From a checkpoint of a small model that answers yes/no questions on an image's attributes.
Training: soap at rate 0.0011, 6200 steps.
Rows from block 8 of the image encoder of a small model that answers yes/no questions on an image's attributes, named by matrix and row number. Rows with one number belong to one neuron. Each number is 500 + 40 x the weight over its row's rms, rounded and kept within 0 to 999. All counts start at 0. Numbers have three digits each.
Before each neuron's rows are labels from the 100 images, of 14976, where the neuron reaches its highest value: "colour at peak" is the nearest of a few named colours to the mean colour under the peak. Only what is clearly more common there than usual is listed. The data: regions of photos with short descriptions (Visual Genome).
# fc1: MLP up (encoder.blocks.8.mlp.fc1.weight, 1280x320), inputs 80-159
# fc2: MLP down (encoder.blocks.8.mlp.fc2.weight, 320x1280, transposed), outputs 80-159

colour at peak: black
fc1.562:513465525489431509464542461461586508476504610444469485583558500558485465523543505485528478514475509537439442511536595492503460494519494424495543494477497475498502414572460466531549585483527503556478509492498514560509463463479513508550474440
fc2.562:492532568510481419427483542523518484531501432523511467514472491475476501509562511463455591484433450472461484470562454479501502449506458550542500453447482567509447497506469480520444516493485574582545461541519494447506459524545496511527558427

colour at peak: black
fc1.749:450515549488507534478460475490398496511538517518560539515600536516452487501550553415543538505444489495450462489536531474503578529552500509446481517583510518442480537522513562503472540546482458533480517501498485561526477512509557448511551432
fc2.749:526477527557507507563489550478511577443483450469458495483520449471388549510532563540478452477461543503479451457490464536570495482467463438580478465564507526477508460391525497436431522481523511520534489490446532524522482411510496509560538436

colour at peak: black
fc1.290:493516479530517549468537532494456515516494547496453570512506520483533498515537471457568469445514543501566562446585560562451540562563516456498578575510558509498502483470434502495530600591507533532440510501514512505494535478472449460510495518
fc2.290:530410540488458492500592485530554563503534508541602523455518517435398434449505473476547446510487539438486477503483531537504488462576424443556537446544478523492481456623465464462496528441450481509522448476487515519530486533526481564472475476

colour at peak: black
fc1.0:479461434441502538515520523518543505505500488541481420484467486547478467520440519457567486468410549464523472457488436519485546550466566451523497465522460489554486517550556465476473534534562468524502452540582548523517526468511572486554479469
fc2.0:462578522525561434502480471516553529523458478497416427533520535486435480476524513514562534538508511559505483532519520461473440526505452566471482533552526514522488429534484486505467478473486547495432413509513470450472523473497508549433557492

colour at peak: black
fc1.227:505507505526463483516535500513470537494518520469515484518519518516491483520561491467442428502539432477528528512534526496464473580571518503489373519528468541541514511498490464493485472562557469536519475570500505568498525454539503492498412425
fc2.227:531490450501500480455497469439473506536441491467443476539497453504594570471519511566480418450540446515475524425462556428543528582498419469467473546461511568524439498474533447458469527490482476461586484461458511468426506519521485487481518480

colour at peak: black
fc1.136:505548528534529516468530489435482491472534510495584438490512503527528457506587445554474492498524508570444498496478490514519556497571492546569530514538573548429492391552519475569566463539497486571544513477492501550506534545492556516513513448
fc2.136:500473482521518475489498463455514505545492466415466452444497489469486618589493568460506499452499559507459444446545507493544431540503430508487506526556510507454459439468465440559514458460424496490478485490442525554504500471535529542470449472

colour at peak: pink
fc1.756:519430470491513474531550456451538531520466497465476456478509488545525554523549501560494503477493523513568483520550522524476541458503518535450437539540550522526522561565561472475518555530507470484566502488529487529572426436587517488571525549
fc2.756:489499435490529508441469508425477459526497448475485562502527455465516565477523457565519534495577571507489543522509524492467480516550467507476462575464553537571505498586547468571500493545533541585474464484496491464474514549405528507567459574

colour at peak: grey
fc1.307:541464527489514456478553487482522502467525497514468418487552519503572476506524506462567529454559406541618495537514583486545509492487545501465566534445481480491518546517525462620556550552499506544504390459461492593513494489471498528492499567
fc2.307:386478507432491512457502467469476511475515434496479454474513555512462518522512458496565457496511468465506503497522488492495561500509445497528475423481537585448554543458523506578410514536526492497488446509484524468486494551532449494515510377

colour at peak: black
fc1.275:464508423516515486486504563516580548528536523478521496452493524519518511533415522530497489463556439500542452511486474518541494464498455452487413527480494507501492484608542465542508615538555469493473556504472509512459522543520585504509500466
fc2.275:475493538486498522432537520539539572545532452488471474432496528562511513464502512517538451467506509510500550510528516496533477496481487511506501491535562432467547513489531519517496479465579431567472470477414485499577500478509447477531507489

colour at peak: black
fc1.261:546513502473500477461509490474490528530475459543519478582473507501527431498547486468502482521473456490479480495486525480521485493515528493503487482402474494531499451531472512493483442487491449492455579532527442615469494568545506482494540465
fc2.261:523465425485471478536470433499569537531549433485430525487515530517510481512460536535534472440444503505541459516455461523551464541536500436506549470541438567530503526439520465443533549529472536536517469533515519539509451402528528506534517486

colour at peak: black
fc1.174:567486491507539497502554526421494559529445418437544546484459495516455515500486520531498479486460485534524532478516505486491563581518528520510419592513490440535509471580488503540492459466544527477493553581436508557507433490511568455515475524
fc2.174:448467494545450484490541456469528537513559397413389542513425418433567551483517488581473539449434444516510490470478464420529482578508482478458507472536495472513489545534490431475466532464508495473541481503491532467500482506461481559539482444

colour at peak: black
fc1.698:507504465488522484515537540482556507617425506413479486453449557481506504524486502562500451549475559552508448489510479461484570537438533510542445447445562556446473517504446500455504510491463483570436428503527460497511422475521528491537469531
fc2.698:499500434501517395530531430507506504496492531483477544485444454419509511475588551514497432460518517488541508455478474445481407516514456516437482507564458551509455574532489537488412480433428487479548488524427575497425585541488494519567504519

colour at peak: white
fc1.532:483457513503481470528502533501504486532497529482455501510479439503563522490556488474429524509527439495502522505543598508458543481499559523465552528553500458538486499487554444526449493560517427524520477579535525469475460488471490506497401436
fc2.532:448576518537541503531502497530454535527431567509470540530499452520535508517490542514559502503478519546516471557505530533507449538513530486432483523474494481533451486531527525478563527461517504406482556457532492518438536460522524524472484546

colour at peak: white
fc1.711:561420588475551546482568512514515467486444482483518496554473459513423583552552466479455509503486562527532489481537550504444524377423529433483448520485490429515556464447548485516482539448498535522560514527528484488481512451494453522547555534
fc2.711:474540533424466533503413493485503440474528496547594508511466494476421502517559487444536518538506558543493490451514486427472464375439529547536516463459477541430537463530459505490450487470564547499467586546567457539456522497499548450494557453

colour at peak: black
fc1.133:477478499482438482439476540487479391446534595511487435544443553579517462480583513535484501433502585518533465519551551522569507480536499471489454536502525466473542479490531507572463477565534443446469457547520474572540497536489579452560573438
fc2.133:408466543496482484486508500479477496504502482481484488489501492513445441500565433425540501426472477482517478570546487365521499510475470560575519417453542528460528480535398482485458548512472493478478474465537534470510564604476528523523465473

colour at peak: brown
fc1.656:515513469484567441478557493510547480530495533480518522500492514476524526509539497455496503491457519484522508510544628417432513486513471553536466538483555506496539521474508540490513505459515479508525542506477490531519481527544511478494468526
fc2.656:485477488483524440516500542458538534507552488482496476442493451512486504464476473571447466504563497511477529471536435501551441537499473477475414493484452495484498397520478436513452476548432505555498553532521560537480457468463502519526472476

colour at peak: black
fc1.595:470501472535508519513532552485503594590529512491499515525477543530463472496554475488468370533557485481518513494506480490508521587587527456499458570495503485672508480505498491556527499484543455547479523518493487573453482487519545417451465398
fc2.595:495487479500499477477517475475483499512477523504435468521531521552531495467503436503493475442547416503507492500453479490555603584502409510507456486476465554527489496491526370455432461513472459542495468522434497425499475538536474515481554435

colour at peak: pink
fc1.402:507459517536489483495495489506463455551499494461502531475561518486509510525500468519516553447503456531506515474503516484468514428453588507509551450510545522445520539499518486437580496484522525464515533589521495451518434509543467487505459553
fc2.402:480569476556557481517486414531540486467459470539522489565475460472551485516569502524563523525496523493515515531443538506509499422494532409481511460522459516473471469556458536462545486549471491478536565493494498487448480470566427479437441507

colour at peak: grey
fc1.286:502528508499463477516452526476528552542493505502537542525489467477518468493479511478535453471468484564513493476501557451486559559484522551531519435528625521571459524542499547437557579625457537512503448530446487487558472500474521518508494469
fc2.286:515502494545538526485493481483520480454520468533481510514504600439514480465547459521471531497517533466490452542508513463505502531511497514506519518502448406549479615515528537520447459518480479433528446521442509495491527567536456526486468490

colour at peak: black
fc1.504:539563491511485542465516517445457442503481505485494512472407515536443477445484478550479418590518540522498451468557591501499540482533511503461469501461549491538542445550447458483454494497530533503502556486512528615549408509532563466487518505
fc2.504:514557485476512549542507513436525504522515495562466512461541457502491466513504463534524524490526448525478474483488477551485519463483498416516508534510450556541495531538469552500407495492501480492555505555491538460510423524531550475536551465

colour at peak: white
fc1.104:469454463497487464497493532514527476538386527455511525548503532483549538541551456519443494508425444549470493499551505500426530497454553532508530540506491498502511436476517547593507558552460472505517482560545471472497454474501485528511466420
fc2.104:495553562562551569491513522522489584537466521517444484501432475537489518484467571569497491441447539541479450518494496493528441539551476482464460464482490438547472467498492544520559495434529474413483449467492450508494513490544524514480528586

colour at peak: pink
fc1.472:391449500505503506501476516512561459489476573479499483545535505474483522488585477422500528466498464516528505486563526487494526540458598455480481568515529424643542474490486449526495529594507478528508417510473472475477483474408535532502432422
fc2.472:458507554444502513493499470515456469499487536563455449523471475536503564498528531490544420485492462571470479475514487514517496508502515500486453436549529496480499521526562502485516558487503478437472558438449460499481572485533499530466445500

colour at peak: pink
fc1.631:455571523568469511517507518468483555513466546549548456418482586545467424515427477509571495452525551545512483554546532557454526512485461486512495493568501451448472508538610477513485555493557497496474477487492493504564446508515555500443548497
fc2.631:463521555472512526515490515506505560469572453476561556559513567421467530467531498515507509547454486512488522513504450458464469438481454487517520542503564529502514465550443505529500498452509499590541534504527448503544472492493482536528486492

colour at peak: black
fc1.514:528533476484491487530523459563505461496454527497489545496597477503506492517555540490439510518483482554570520478500546561498532487533500527469392486495559489506517462438576554527559526548514493482489611502539521602439537556506531548496525446
fc2.514:514524480490519442546501459443486559564483505521485461475484500524514492506509493500535528553504567491436502424531495426492544456466398497504434531499446508507516473513462449521506440612491508530458553523512527526502440485498533426473536472

colour at peak: grey
fc1.74:493477477550495482477514499508462533495510585475402375555516452526540536513495526483547513425537484515553516538518492523448558474560522553508506493512490536456526478557473439497481579514535462536452434543486458510508477479537488567517459564
fc2.74:406507552459500484476491532477559502480553504465496475535451516494503540548561455508408490510439464486520493498470511461525446520492471519485442502500537436544446476494527543474502547604477488459517530499427554524461476493501497490527480440

colour at peak: grey
fc1.85:653474486445478476467496488486528523495505499470461451548558535520559452509568494437562472492543478547552527443543575506510513529525571470509488482462543468582520516480490523579592572522532483517522458514467518546523547514529480460481448482
fc2.85:432475519503458543476470474438509495502511490491526442471560594474458457481452437413512457491534532451510539463525453570528507390486482529547439411520525584482510567449561493537421538478491499482487512514517517495503530537554509469493471465

colour at peak: black
fc1.646:540483491465501497475504542496498490526512514509579466499529539544511555498515537484527447479548487514515523488508576480510468498570476491508393594471520547497516490565445510566534565480576507552489536506475493644488537504505543480484495514
fc2.646:573432486466464533467512530468525505451592515546469483533534546488470576504530497551485508479496454443506534452520470492523525517525441474520468475499479464546495477516514473505434503542450552573475440588523586474474435448435475500548520486

colour at peak: white
fc1.422:484469432564473486495548559514450505502393501499455513446520502477534496543510483504416517482473525459554504474562532490547490504467503502502507506561489559498587506551498517456476558539523508469493418506555524584582496554492521532571553484
fc2.422:473423545471501460498555544542478529444506489516529545514580541435503471475530502505438494476492538484473579509538503505461440453446518533610509454432475462529478496543475587516427541436552482605527450501448476517483517569484452463568430501

colour at peak: white; pink
fc1.268:432515466544536513509482567481541508525560572550507464489547496497546529509548511451452488542575511513503507466502565487450482527526444474519486415502466504556553537460539485455514508491511438509486503502458528463514508512448427484527406445
fc2.268:509474502469503491521514486503379452492445483440386445498494528528588501469489497504436464528605407556482493460504523444562583595512470471470534492489504546553541439480548426520499432542481456469507481496513511496425509489532534536547457456

colour at peak: black
fc1.512:487493536497458432487512539500517497515504461495525498501511555497546430494578401579509508528450523509422429560470438509466451545543463476559402563525513523506542479545464481502534511546574452360449559527531448532503510491528540536489501442
fc2.512:489540466487467476514503525490428564459534471474504497594492499473457520467536537568455485557574449555482530464566417446508454585515383511518460549517506541489495480555395495515440582536557471515490442520539493461491487580533510511510441555

colour at peak: black
fc1.483:488495549519541571476552434505485470487514451550502503521524483553471429553482529472523515537436467479496500521558495519505556480513568576503539525500436552478511557478456517507454511597552461500490484496467517497497578461540490489566583562
fc2.483:455549459578542499438508526463514436464558466439451510464484497557466489467529520518505499468567411519471467489461511421511525541457511471521492540531526524534469412512483541456477501473497481447578490457526533512416488466553495480572503558

colour at peak: black
fc1.658:560529467503480514471492537516461442506504574521552491497569476517458426525488483515549438508578514519580549480520528552570563472561411482484481513469484448506514477563588488515498498539526473536458487419480491559470481441488551491513431493
fc2.658:503487532435527540468537476554505494480470468421510498560510444519519564517446479558545448522486474453521408467514467457538488514531480465537461413472506544486498467475487488500421449548500411577436450486466542451469424472478580459479501487

colour at peak: white
fc1.260:465496531457506517479523517498534506528501530457518459498505470499524530519429498427507547458512412515480494517558540517456543525428630517430465468552500466563434486496539486491496501595465447545559423490497430486494479440432515547475463432
fc2.260:512505502521558535528457470514477490445478480512431507541443555542508519546526520504449437457474539556483505537547521529532490535483493545511461495539562475557449502450464565514468584481603457459550495427533471481528576517548514577486480509

colour at peak: white
fc1.306:544521445529573557436469415519460489499462579503497496525533534489508521457566524550491506515476469493509525503525502500579552539558380489493417476552517507552522491476483564500455484518572484522558508509513478571495492495515536502556482445
fc2.306:424532506483531479426517459523524555491501442467413412530460490518489550487465498541463577551488436487459515515534427483520526572518438470469479437489478507487494490490454545540475551535492472530548480436524568471471514447558470529504454430

colour at peak: black
fc1.343:515501458484493508516498553447489497513513574564456570529552481487493437496627534489517457542441532535520465508510465519447556555541459486478480495520420629525486533537627548411537493572483457531442504491487464536532566447496600488560537411
fc2.343:463465510528564532507477463511525459489503605481437558557487496463489491511498521493532473449518500553443525437545461465476432543453451541487525486487490550505535497521512477552516467468511525537478493558475506421486481459483507444504449499

colour at peak: pink
fc1.554:542460520481485489465486528538505488524525518545504500483532548490550529541411509404484512493571467535518503517490490528465523418460535533462474454494461475427539534499491496579550552468433534513507554469514491542483446478553463489501556509
fc2.554:457498523478554479489518473457473547502512456546471528481506606469477489552470477513553498476516536474576531535502467533520476515584492518526480466506534508516432485460504538556418489544564499485525522554534499549480536577484447493487502395

colour at peak: brown
fc1.323:474503506500456446493534490535566475514541535474476507543506474519487502483493559417527443482491533501508516532528553481491491611517417458451501525453526456484479480498508472548521470465468525488552544450544478562534474548491510458484506416
fc2.323:531435514494437471520466532488597510531576530491528461434475532510450492487472494509449468482472526544478478454529483522533506470490468501576487498515442497517529487584464395511483465534511493617520494514536556513549481476447425498534517454

colour at peak: black
fc1.680:493438528495496511480502508487493530555541487478547443540524584495529478551404517519494538478467445543541505489538505520455483498548479529482464444476467474500517477457499496441528530497574549463402571450472496485523430480490582516479516470
fc2.680:566473451486524533506562544480563495511561453513538510562539497518473501477491498588531470443559463437528555549458448505557534462508517438526512543553489458524473521452494546501506459504501426530570476529482548488472444469474418562536499476

colour at peak: black
fc1.510:597471552523513462439531519462479503543515470455495515529484492498489495542580506500495450470537422554509478580532483491493520552616443469498426576417494492551529545499525486503502489455545513512486579511483507645448491512531545507506512436
fc2.510:483462486501480445439505510439508574555523466488509507534480496503485540479534497510479456461537469502475489397501406461499473555490455488522417515446438560509531493450511408508451479485483495481543495522477571497431494514500534468513447410

colour at peak: white; pink
fc1.594:449478576516491519530481510551505516499431556465489462514544501521465503589484474468536418524511477533492551436558519481476551526538537536454486458544522504578510515535509540524537498599472433532520475534514476501480465473492488508558439459
fc2.594:577515496521543464482486506507463507532419526471529459555418487496525527494511497498513493498499511548477474526414525417530435666561438511458449468495503498528483545464574445484591513421546427503561507467547514518462530514553530526541534494

colour at peak: white; pink
fc1.751:467519458523472467452505513504544485578494506519484523540518529471547538535360544531489482496535491505500505563481566510483583513484532426441549479498589532462511529503563553515550528482478615492495402495473519561554409484562530460520505526
fc2.751:484500486498536486507503519508480483527464489537519438561556551456571487501510499449506437501478491507530562553508503522511479478447478488529512562511486435463485601489573536439528545544496478477509470442448489510576559559489486580533579531

colour at peak: grey
fc1.450:465482516481506517489489517481484499449559511535512506503493561492496424540552512474501518453523460521536496486543538551482503536567620538458472473512477529459514549547612448532579515551508507528491459573456499527532505478494512497514442464
fc2.450:425519470463535540522514502443443532529518487540474506486554493532528529480468485481622465502558435501561524504535541561459546481510482475476457500478532613535522501490548448528434498500476534490534521498507538458469453491443473466450466440