A small model that answers yes/no questions on an image's attributes, trained from scratch.
Data: trained on regions of photos with short descriptions (Visual Genome), 101725 training examples, 3.9 epochs.
Rows from block 9 of the image encoder, named by matrix and row number. Rows with one number belong to one neuron. Each number is 128 + 32 x the weight over its row's rms, rounded and kept within 0 to 255. All counts start at 0. Numbers have three digits each. After the name is the row's rms in percent of the matrix's.
# fc1: MLP up (encoder.blocks.9.mlp.fc1.weight, 2560x640), inputs 320-479
# fc2: MLP down (encoder.blocks.9.mlp.fc2.weight, 640x2560, transposed), outputs 320-479
fc1.1294 057:090149153136200103157104096139110136095061124125147128090121090154108124120133164120124142125128098108095198150110162130120100125120147157163126168209121098080107069137213133102056115126134154135092105079114115110090101070096172109101150147101125157140169102145090149165153112158138104117143081163129148133145188141121100088128122078126108093106174087167220210097141141111127082121157152081186158092082050123154158182147160109098054097151166128124129043133170128098162146105134179
fc2.1294 052:171127118143125193139153112121100131147110134049102167101123199145061098155178164129171167117162107137180124106172107102114144154146151172123161155193069126103098128190201137128106150095093153086113144090119115115143037100156139166103155102142087196144056144121096114109094097146138125169094184139104150085165176115139140095105125125131121147150149121142124138123112133111167110121136128111161068127136155105153126146148078138139181104120113125110108082112130197123123153157106175
fc1.1295 094:137154155081090068135209114108134133046150149119111136149070123123016123142142110099149143090197122110155114135132115118124107139120161081138146192104089096124086107132159159160095183143153104170115170166170164137136110087143148114163088085089097151098159189130106123100117101091122148104106137113114154105171128132136109105108155161115154135117079119120103085133119154169161106118087141130118116108114114087124107152103093122071219109144118159138156140136129122174149130137096117
fc2.1295 075:089123208116112153108068170111086130088181127141071120184134124155027074065112133126153148178176132180096080173112154166132144165141162147120138186131156058134136118100125167082114113121105126150138177153118119127114125118179107137196111074056097077187056106137156112161165142151128139133152153091149076126137114176150177086096132128081142146134167120103142126124127073201121071102157151133144118129103094119119144131136182129101137158068113121119139085146102152087096159117129134
fc1.1296 067:129115134168137082107190110138120150186076106143114070099166118100006077143136134109086144107131094141126128103152203132105141120138161110123169105161131106148084140197097120090137162147103162159143124133134184109067038153126111145133148141072097104142092137167097165126125120180115139186147131137140138103132114104153128121132138112109110104123121071115134191144136159140088103126175120108122180115140118099140068127094115140166164114116094103067071080090121155114150112123124171
fc2.1296 065:145098173174147115114103111127137110136123157130154128188250183152122111126122074117141169134100118117152121131130107131098117063138142138124125183122114152173150120126100094119121157127179133156106107125187110161067071144211150140121170142120121126077116152142183141134106171118088134087062104146128114120133128157136137152119107126095127157157125125128104111126084043208103078074137071135196084212157107127168124089156133110073158164045147113085140178173080087142054093161099092
fc1.1297 094:117161105133152095124128062093121129115134131139141057110128112141161171176126167108094104125190159120142195124143108134200158120130121156160175148157162095142048119118146125107091114144133035105119136165121131127116140112078110082106164113137125136108126118164132142153143126174098088159112123133138164154116033172110119111139118172135142108137132093136133143174136107116113159139161092073126115136148146108118125123184115140143095091154079152096207139155139111141129089094135107
fc2.1297 082:127122112226079138099144131115130127126087145104151117120186145109067101133183125090090110146044099153187126138143140140113071172173108138118113179129140143158147112117144117112101132070107180121081105163088115087125117185144170075170191127084111156109141161117085124145135167071099088105118097106161130114125129127107097107147156060136133091110094094097102129177108108165128071118228121130184098111144133118075176148178041159190083141094074128161107137100106215110127161158143082
fc1.1298 063:099127105108122071132106124130163155095122111173121104131098119175030093124142151092142129127099143134095150152169138200139077134093137087134163163175141106147098107182150112135061158229111088184073146131174069141147180111117083098105082120077108169185150126142116156201082130118180166125179148148153099191142094168081130215187144130110159156131108101147135134136139174138150095190199166152167064136124193127118098178151154084132101146183127105111114093122153149146152079112162124
fc2.1298 060:118147080118063159154117094108118173130121128151153143125159120141117091102164132099126128141106156137160090115113070127146136184117124105127121073139085104154123105083090093107112140120128149151127197076157107075187061135119132080135136149133122187084120137148125087159206189140143126181107161128189176046075087113127095119142121085092144130086163103073122151148158180125161055056133151085156077117129068143127142086134081129144144104143072110116110123137117172198160067182119096
fc1.1299 072:150155119189075089186163134111065124100134090160112082127149125147000140118142115105164095131170138117076123109112163107127154107111154130142120166083071151124102134117171157150129154113136116167107153200080112194162106148186114116026083119135130077205105162201092132094164109174106135176136120158116143112123055098144093133150162199084145101079129109121144153077149144082154127065170095123136117125109122082134114155128106136078096098134106144170147140130158131106113105141109103
fc2.1299 061:068136112173122179101074109159098114134117119154122134108152193116065070059116128112208146138099142155128068137146072146084154158121130165118170146112163090196124085080102149136105098138132115081101194112111110044152137169126152086117135108147105089117132121071126126167114106202134087125129158178147127054104143150115132136064106162141122112001167203147149142136126135125097095147201108124193094113077118130149122162109137104104122117149067155135148129106077146121109124167140162
fc1.1300 155:133187129190106062142118090129146190148174139134114139113145095104110109144129109143147122156158058067143166157114109143137178092149132175089158090139124103093104082121138120078136137148132077088108143163119131172126081115105050107137154121127099105145146105145118155145177118139105087139193110094182087067119084161158161141157109139113114133146132110091099082132144151103087126188138127097123133099112178154154136108111130101105067085093122113162188117106143070145096113045145160
fc2.1300 174:135226146190115126110125154095156122150106095119100119129110102111141087102158130079146131126112143090184122178175181174120133195155108104111107198154121115126126086116119079088108140101150220125156151165104131109151155164138156076103133139097083088162158103181144110182127144072131128100115088129165168133166144121072136064177122116142149120106192081085144151147099144145116059176175135127113177054122109107097147094183075172162157155129084121169116107111136190078126182104182132
fc1.1301 068:155125168117167134130137086128136086175189109091091170146155140082181184207102064140105133098081112119102136137098154118125144084124164196132112146213140171099155131116099120138110112124116101105124126147114139073118063106138158080126086103142151097131124059115150173133137114173087164145189128082065139111113151122128108151124116122184130177134145189122159094123130103120108149137071044155166097110099154087166084161113144149130105126133145144129155117160137070162096094142145192
fc2.1301 071:188083138089094160137148135139146158119108088096144148111123126116165122175086138161149137102154211103149115111130105115125083111148131135121132106109117133156108145160130150209112148137093102179186166188112109132153179089087167169083179080138122100112140079145123102114084137108140162153185116128127096134197150110106204125131081183136125117135133111128166153120118151121099154115115131095113074162161146095142104164099102103132135145140097147158214183144132108162099089062120145
fc1.1302 060:094113148153208112082124117146125129107157125142156083125076111153088099119106154107157084153137140126118135144113112165133092123135120095075189138148152122137118088134147155071135110099125050187166119122114148151127106105130182141191112134153144190153090167159034163089114115144148123165147095139095099164146159168101119077126074127199120125106110048123147150159129091067196076115103124129103159103088092155155087155108113150151094134157126116134090113092120068088081126134137128
fc2.1302 052:165166136202117144140190180157127151120106115147093111086120196134123099158157136143121149090144169080151033117158073094155111171165168082081156063169100110134110125175091124154124124062110131136057159151113101079129024075119169146070148090093103142159103128117162147147128109151127175131149177107108146105094160103143142159093090170131110113152135133112178152143085109163109082070153070174127153151133096096093131133055055158116157189119098128092109162164110111186123129202138120
fc1.1303 073:126122123139158099187122088150151167109133185132142087120155161180176115100158118121138140103098086158177141139124114122131128096093192121100114127186132118132124130140069120136136155151120132139178176182113125096107255157164172093134154122115128154192167137144095173036163158124143081119138125095134180128108127110128130107115063137128157131148099084130200124129129139126122146129121108079103169098194220116091133096114169148152139148141143114111124132126163121127116166131131157
fc2.1303 072:100169118181127102120083114112120146077162078123127118211168078154128121095125164085156067146160087129075138131080124109139120115146118068097125127132102126144124154108131119102067133090113119167113103138172157103158190163131144148164152128136115130181154168078105109212139129155163096121112132108174085089103140145154064142111141085081142077114123121108128162130142168185177048143144141141148156071110145121107178138117111127171120076146075120156080105093098182106154071144133108
fc1.1304 067:085134212101143148119168143152172146131160133141133147155138081112005176168162069139154170126171099109204146099151132111133132099109164136127129092151133120150099109112091146159188125165104114111159068108138122150125073121162076125187126154087139169133153187094125086128110133153120165106149067125162143127143192164147145195108127125157117121113159142104087198142148195118080103145166101135101089118124110125140102159158129202162121106123155122116097146121153131214105097135174153
fc2.1304 066:152115114170090122155101126172120149120124118132130157156163163161124129080142150131174207149134123062180150178172127119130137170170144180081156167119196101153120105146120101159116157143141109134102138114105107152112128147143173092045132120110109132098069120200124135112075170031124161136132153106090167102185163134138187139087084148191138146156138102068183142060070110139156142151185058092121092168094112096108142092153082156129159160075087163124118129124113176143092140089101104
fc1.1305 073:110187067157106114148122120122066174143101154165126084103144140097138136109147135100098099088091185112105135126148127094150150094206156093171112175112097154122108144148145092094100164140144106098213145171094106125112139171108112091076203073149138127225108181182113161101118140195104122156097119118122163134116112142100112136119127170068108112152093097154190124144145096106089105126114135140075126153100172085108124167113107146097188119162094160080141099142144126136133093122132166
fc2.1305 074:090180115134104142128148107080079090116133166141123132127132176149044136108153149144116141121103091169080125104161113147186115152149163144130114107123137161142145152090138121079107116105135127141076164070115158121179176095142108126111086103119168149097096152137110120196136195169081081173133186143072139093123103152117076207056158118154120092111064206099096165124177118133196093112201150136169069095115130064102137149115084117177089075132089146112125138112128165091147085158128123
fc1.1306 093:114138175065000139144107157122109161117128155145134100128098199140089174128131121121093084149044127090168163099129132182125162129181122072241134116181108193085148137188087070130099168132131124148102115165124187091130126154129156119173158074148114111156160141132134166129130107154108148152085139144128142116148162122110092087188108141103161123052088150138190147123141110125119129184150131145074155089121182092154105166090102127133168149113120134087057164140145105156128116140092126
fc2.1306 073:148103097078086107140095088141145131189142140102140090174193147170156123128116152143176201121133112209145130169126096128084156142082128166162122119109142140129141124135073145118096093153127108079033134124163105119109145142192146106067136168085073155126107155122129100150128158144056143095125091129114174101164118139127176195085109090152136121111095180117090096084084109204133116170169168168200076173128115108120142128159108132168102132102108149171084084092100139101113091143157115
fc1.1307 060:101108138128169094149138060160098120168115105101095173087087148145202087125122148118113134122116134094123131098108153165136124179158075087154109088137146154202068143134141167129129148136114123112182117085131162194136147124154170127144141155129098048129139156058100101102104127113116149133099117128165169117139206111140113153066168082107179148168137132123124129174112098163117093142141116109077155158177092124098192115133140115184135142033119170114159166081166150105196107129083150
fc2.1307 052:109242132113133121133116097114191093107090105074109164131144116144122121136133137124174118157093088114136182168169122147147122116128095092076063145161148094099111106165106057121148038077156170064146123129072190169149091116126123133097121147101176195173133147144134144066095095106082133184113085144117186158150203149114164161185109096133082077114113140116164095128152077107109121151174106142196111114125134098163143138145088101115069142091110153104123151128180182135149105126159177
fc1.1308 188:148100141125157100127064145146139164150138150130146115114130115105122117094075163175104110180072154117177140171120105109199152122145155201143123116146137089140064114079105102091195167127138055134121097152086100093126185095184135132142100130124126116134100151140147149146163118147126054128210119133136109122157134143150146123153041112120147063023111157137142161105156146096136107152145107145154108133086131130158157102141099114151152136112119120100094163127160115108115097096075100
fc2.1308 216:101112168100146089156085152153048124132175152156076081161110086158100130080103148148102110148174061191065091138078167185076102105104166104137125142091115116137120148103100173076144084149128079169118097129156100199113167127138077181117157148119130041133101137065134110133161128184137135076108164083157103132046057188140079099146156152094131105139128172143148109117100150148141132088086129126140138132112157145166143138103204112064185097121185111110100094122106097078134115145116170
fc1.1309 138:145193144076217118171087132129125162119193115138118096143147150116193133170101115199149112101090116080124110122093126119098135134156139185170142086181154102169168107110106115124127189142155040122163122182009094118148096119080108089145071156123116101117160118119101137077145110106137140079164132099115139091130133181110123138188149181073170123169159112177138075148117119116147122180140073125138115129118140091104067164151096124104115101081111106127163123140149109173116106147115163
fc2.1309 129:117165150061142115172105128141136150101174081152123156102097089126147118118127116119187109123200180083189123137084119099130121162071102081098087094079105072174091144155142162161128135123123066141190154113144121142123130069106139161132101158118107073149166071091122150119106110114144187186174145175163061124082130131110134085182096180098104142144182138127214129129062171104117109110121098079106117126143157129121144115078154117086154169101074130115162110117119121155084107098118126
fc1.1310 055:106106138139122135114068194118137119101171117123137109124105077100149066097145092126130106127173142105137102137165161164116134124170117172151113054078138118150089125151130129140097073057084126152126102139150152159119076140149156102073068131140143107139110149147120124102132101129156154055168147126103126139095131141165158091064126135146158104092088063137107114154128134125120110120192151138125120178167141171170152115178171160255132063148141157204088158130097155163101089121168106
fc2.1310 048:110155130119124126128107118132138132147106145081146110181186158092126189140135153110134159085154120153106106139119168147065153147069089095107144122077122095189144201093169112108159082122093177124144101178108153096102094111156088151130161140111189123138107156115117111133158095142139173107125183068132090132161126090127132145174102175131104154126095114064162121163043112103164103145097181107106172122144132167025156092125146197058118102088150109127106145149151085136150111118124203
fc1.1311 105:130100109155094140088162062121112149173127179151104088099185111152108128203138124123148115093158136041158155133124102123178134173104120141162082118133112162167134117120159149100187115114122084166180130160063131147147131135127137142068108158133115148199110109243098151112158144162138125090156165129123152115114169092144098144100099168133123102143089126142151154140117181038116108148194087073130069110113075124128119091100148119031125098126079150150066153113105157123131096108136161
fc2.1311 097:098132138132108149115074163160126136136149135156109181128151152130140068102104129124190114165123128164167093152131049142157128162064142141139154157138156097167133107066093147123155103097114147109087122095138138099173097171130140142217082088147074132080158140077094172159074131153128108152162143150141101072089096199171139112101178125071143128030203125144144141138100130143126095135201133167158132137106113144113097192153119135124121113125092148105120054141025129089113144132128097
fc1.1312 067:089180133216190139152125111111159150215149094125090144160091104185180139158155047216106146099134142104211135116158080062130143095166097240186149146109137145141108133147129109129127093152155084152124107174128132098081053092141114151103120124102120128198126112104125124110104119100134094122159089118100178093136174117158120173145077116152167156108127171136126202171142120079089131158118088109127144137128134079134139128110136124088091140129162104137067117140116120127076122095119147
fc2.1312 062:125076103201184134109152136132115124143102078106079130146096160156125085082128143093082111172137118125123116113067089101115132111096117155141112107100090159121124101150107134121093143155074127133126150139094118176092118129137130128172090133139130058106093153187151196093094176168155131094104106148096076193077076126143138114161082140123094094128074127111126119119124082153164125129095115099076123196100121138141086179101168126070166201079107172124143174191165074159110129118126112
fc1.1313 092:088185146194145099071104131179126178137185138123161099146156098162144154179117133094098141111137072088179198146131132158158193127184104196199150122105138130097105097192144136104088146132134094102125164177170122185132090147128126094069079144125125102165122112089133134121141127077108114159195142121154114076120142083161134097035094169141134092174065135121160134171117124083186121202164118136112145161095118127138193130108099139136112140093178156157062129109158109134119069084153177
fc2.1313 093:136171102163112094155124132091108157160166129128131116138165135133086116148093136153144131145156141099128141152093148165129145101095103109126096127085114095126085156129151153122124135143167167156132121176109103162111160138118190139155120152141051105169099070066155147123093099103109079097168117111160096179147097159103187143156110150094094073112128157122132136086066144186175090131141126106096105140128104130133138118129198190112153164055056198138156132084125157152056142131156113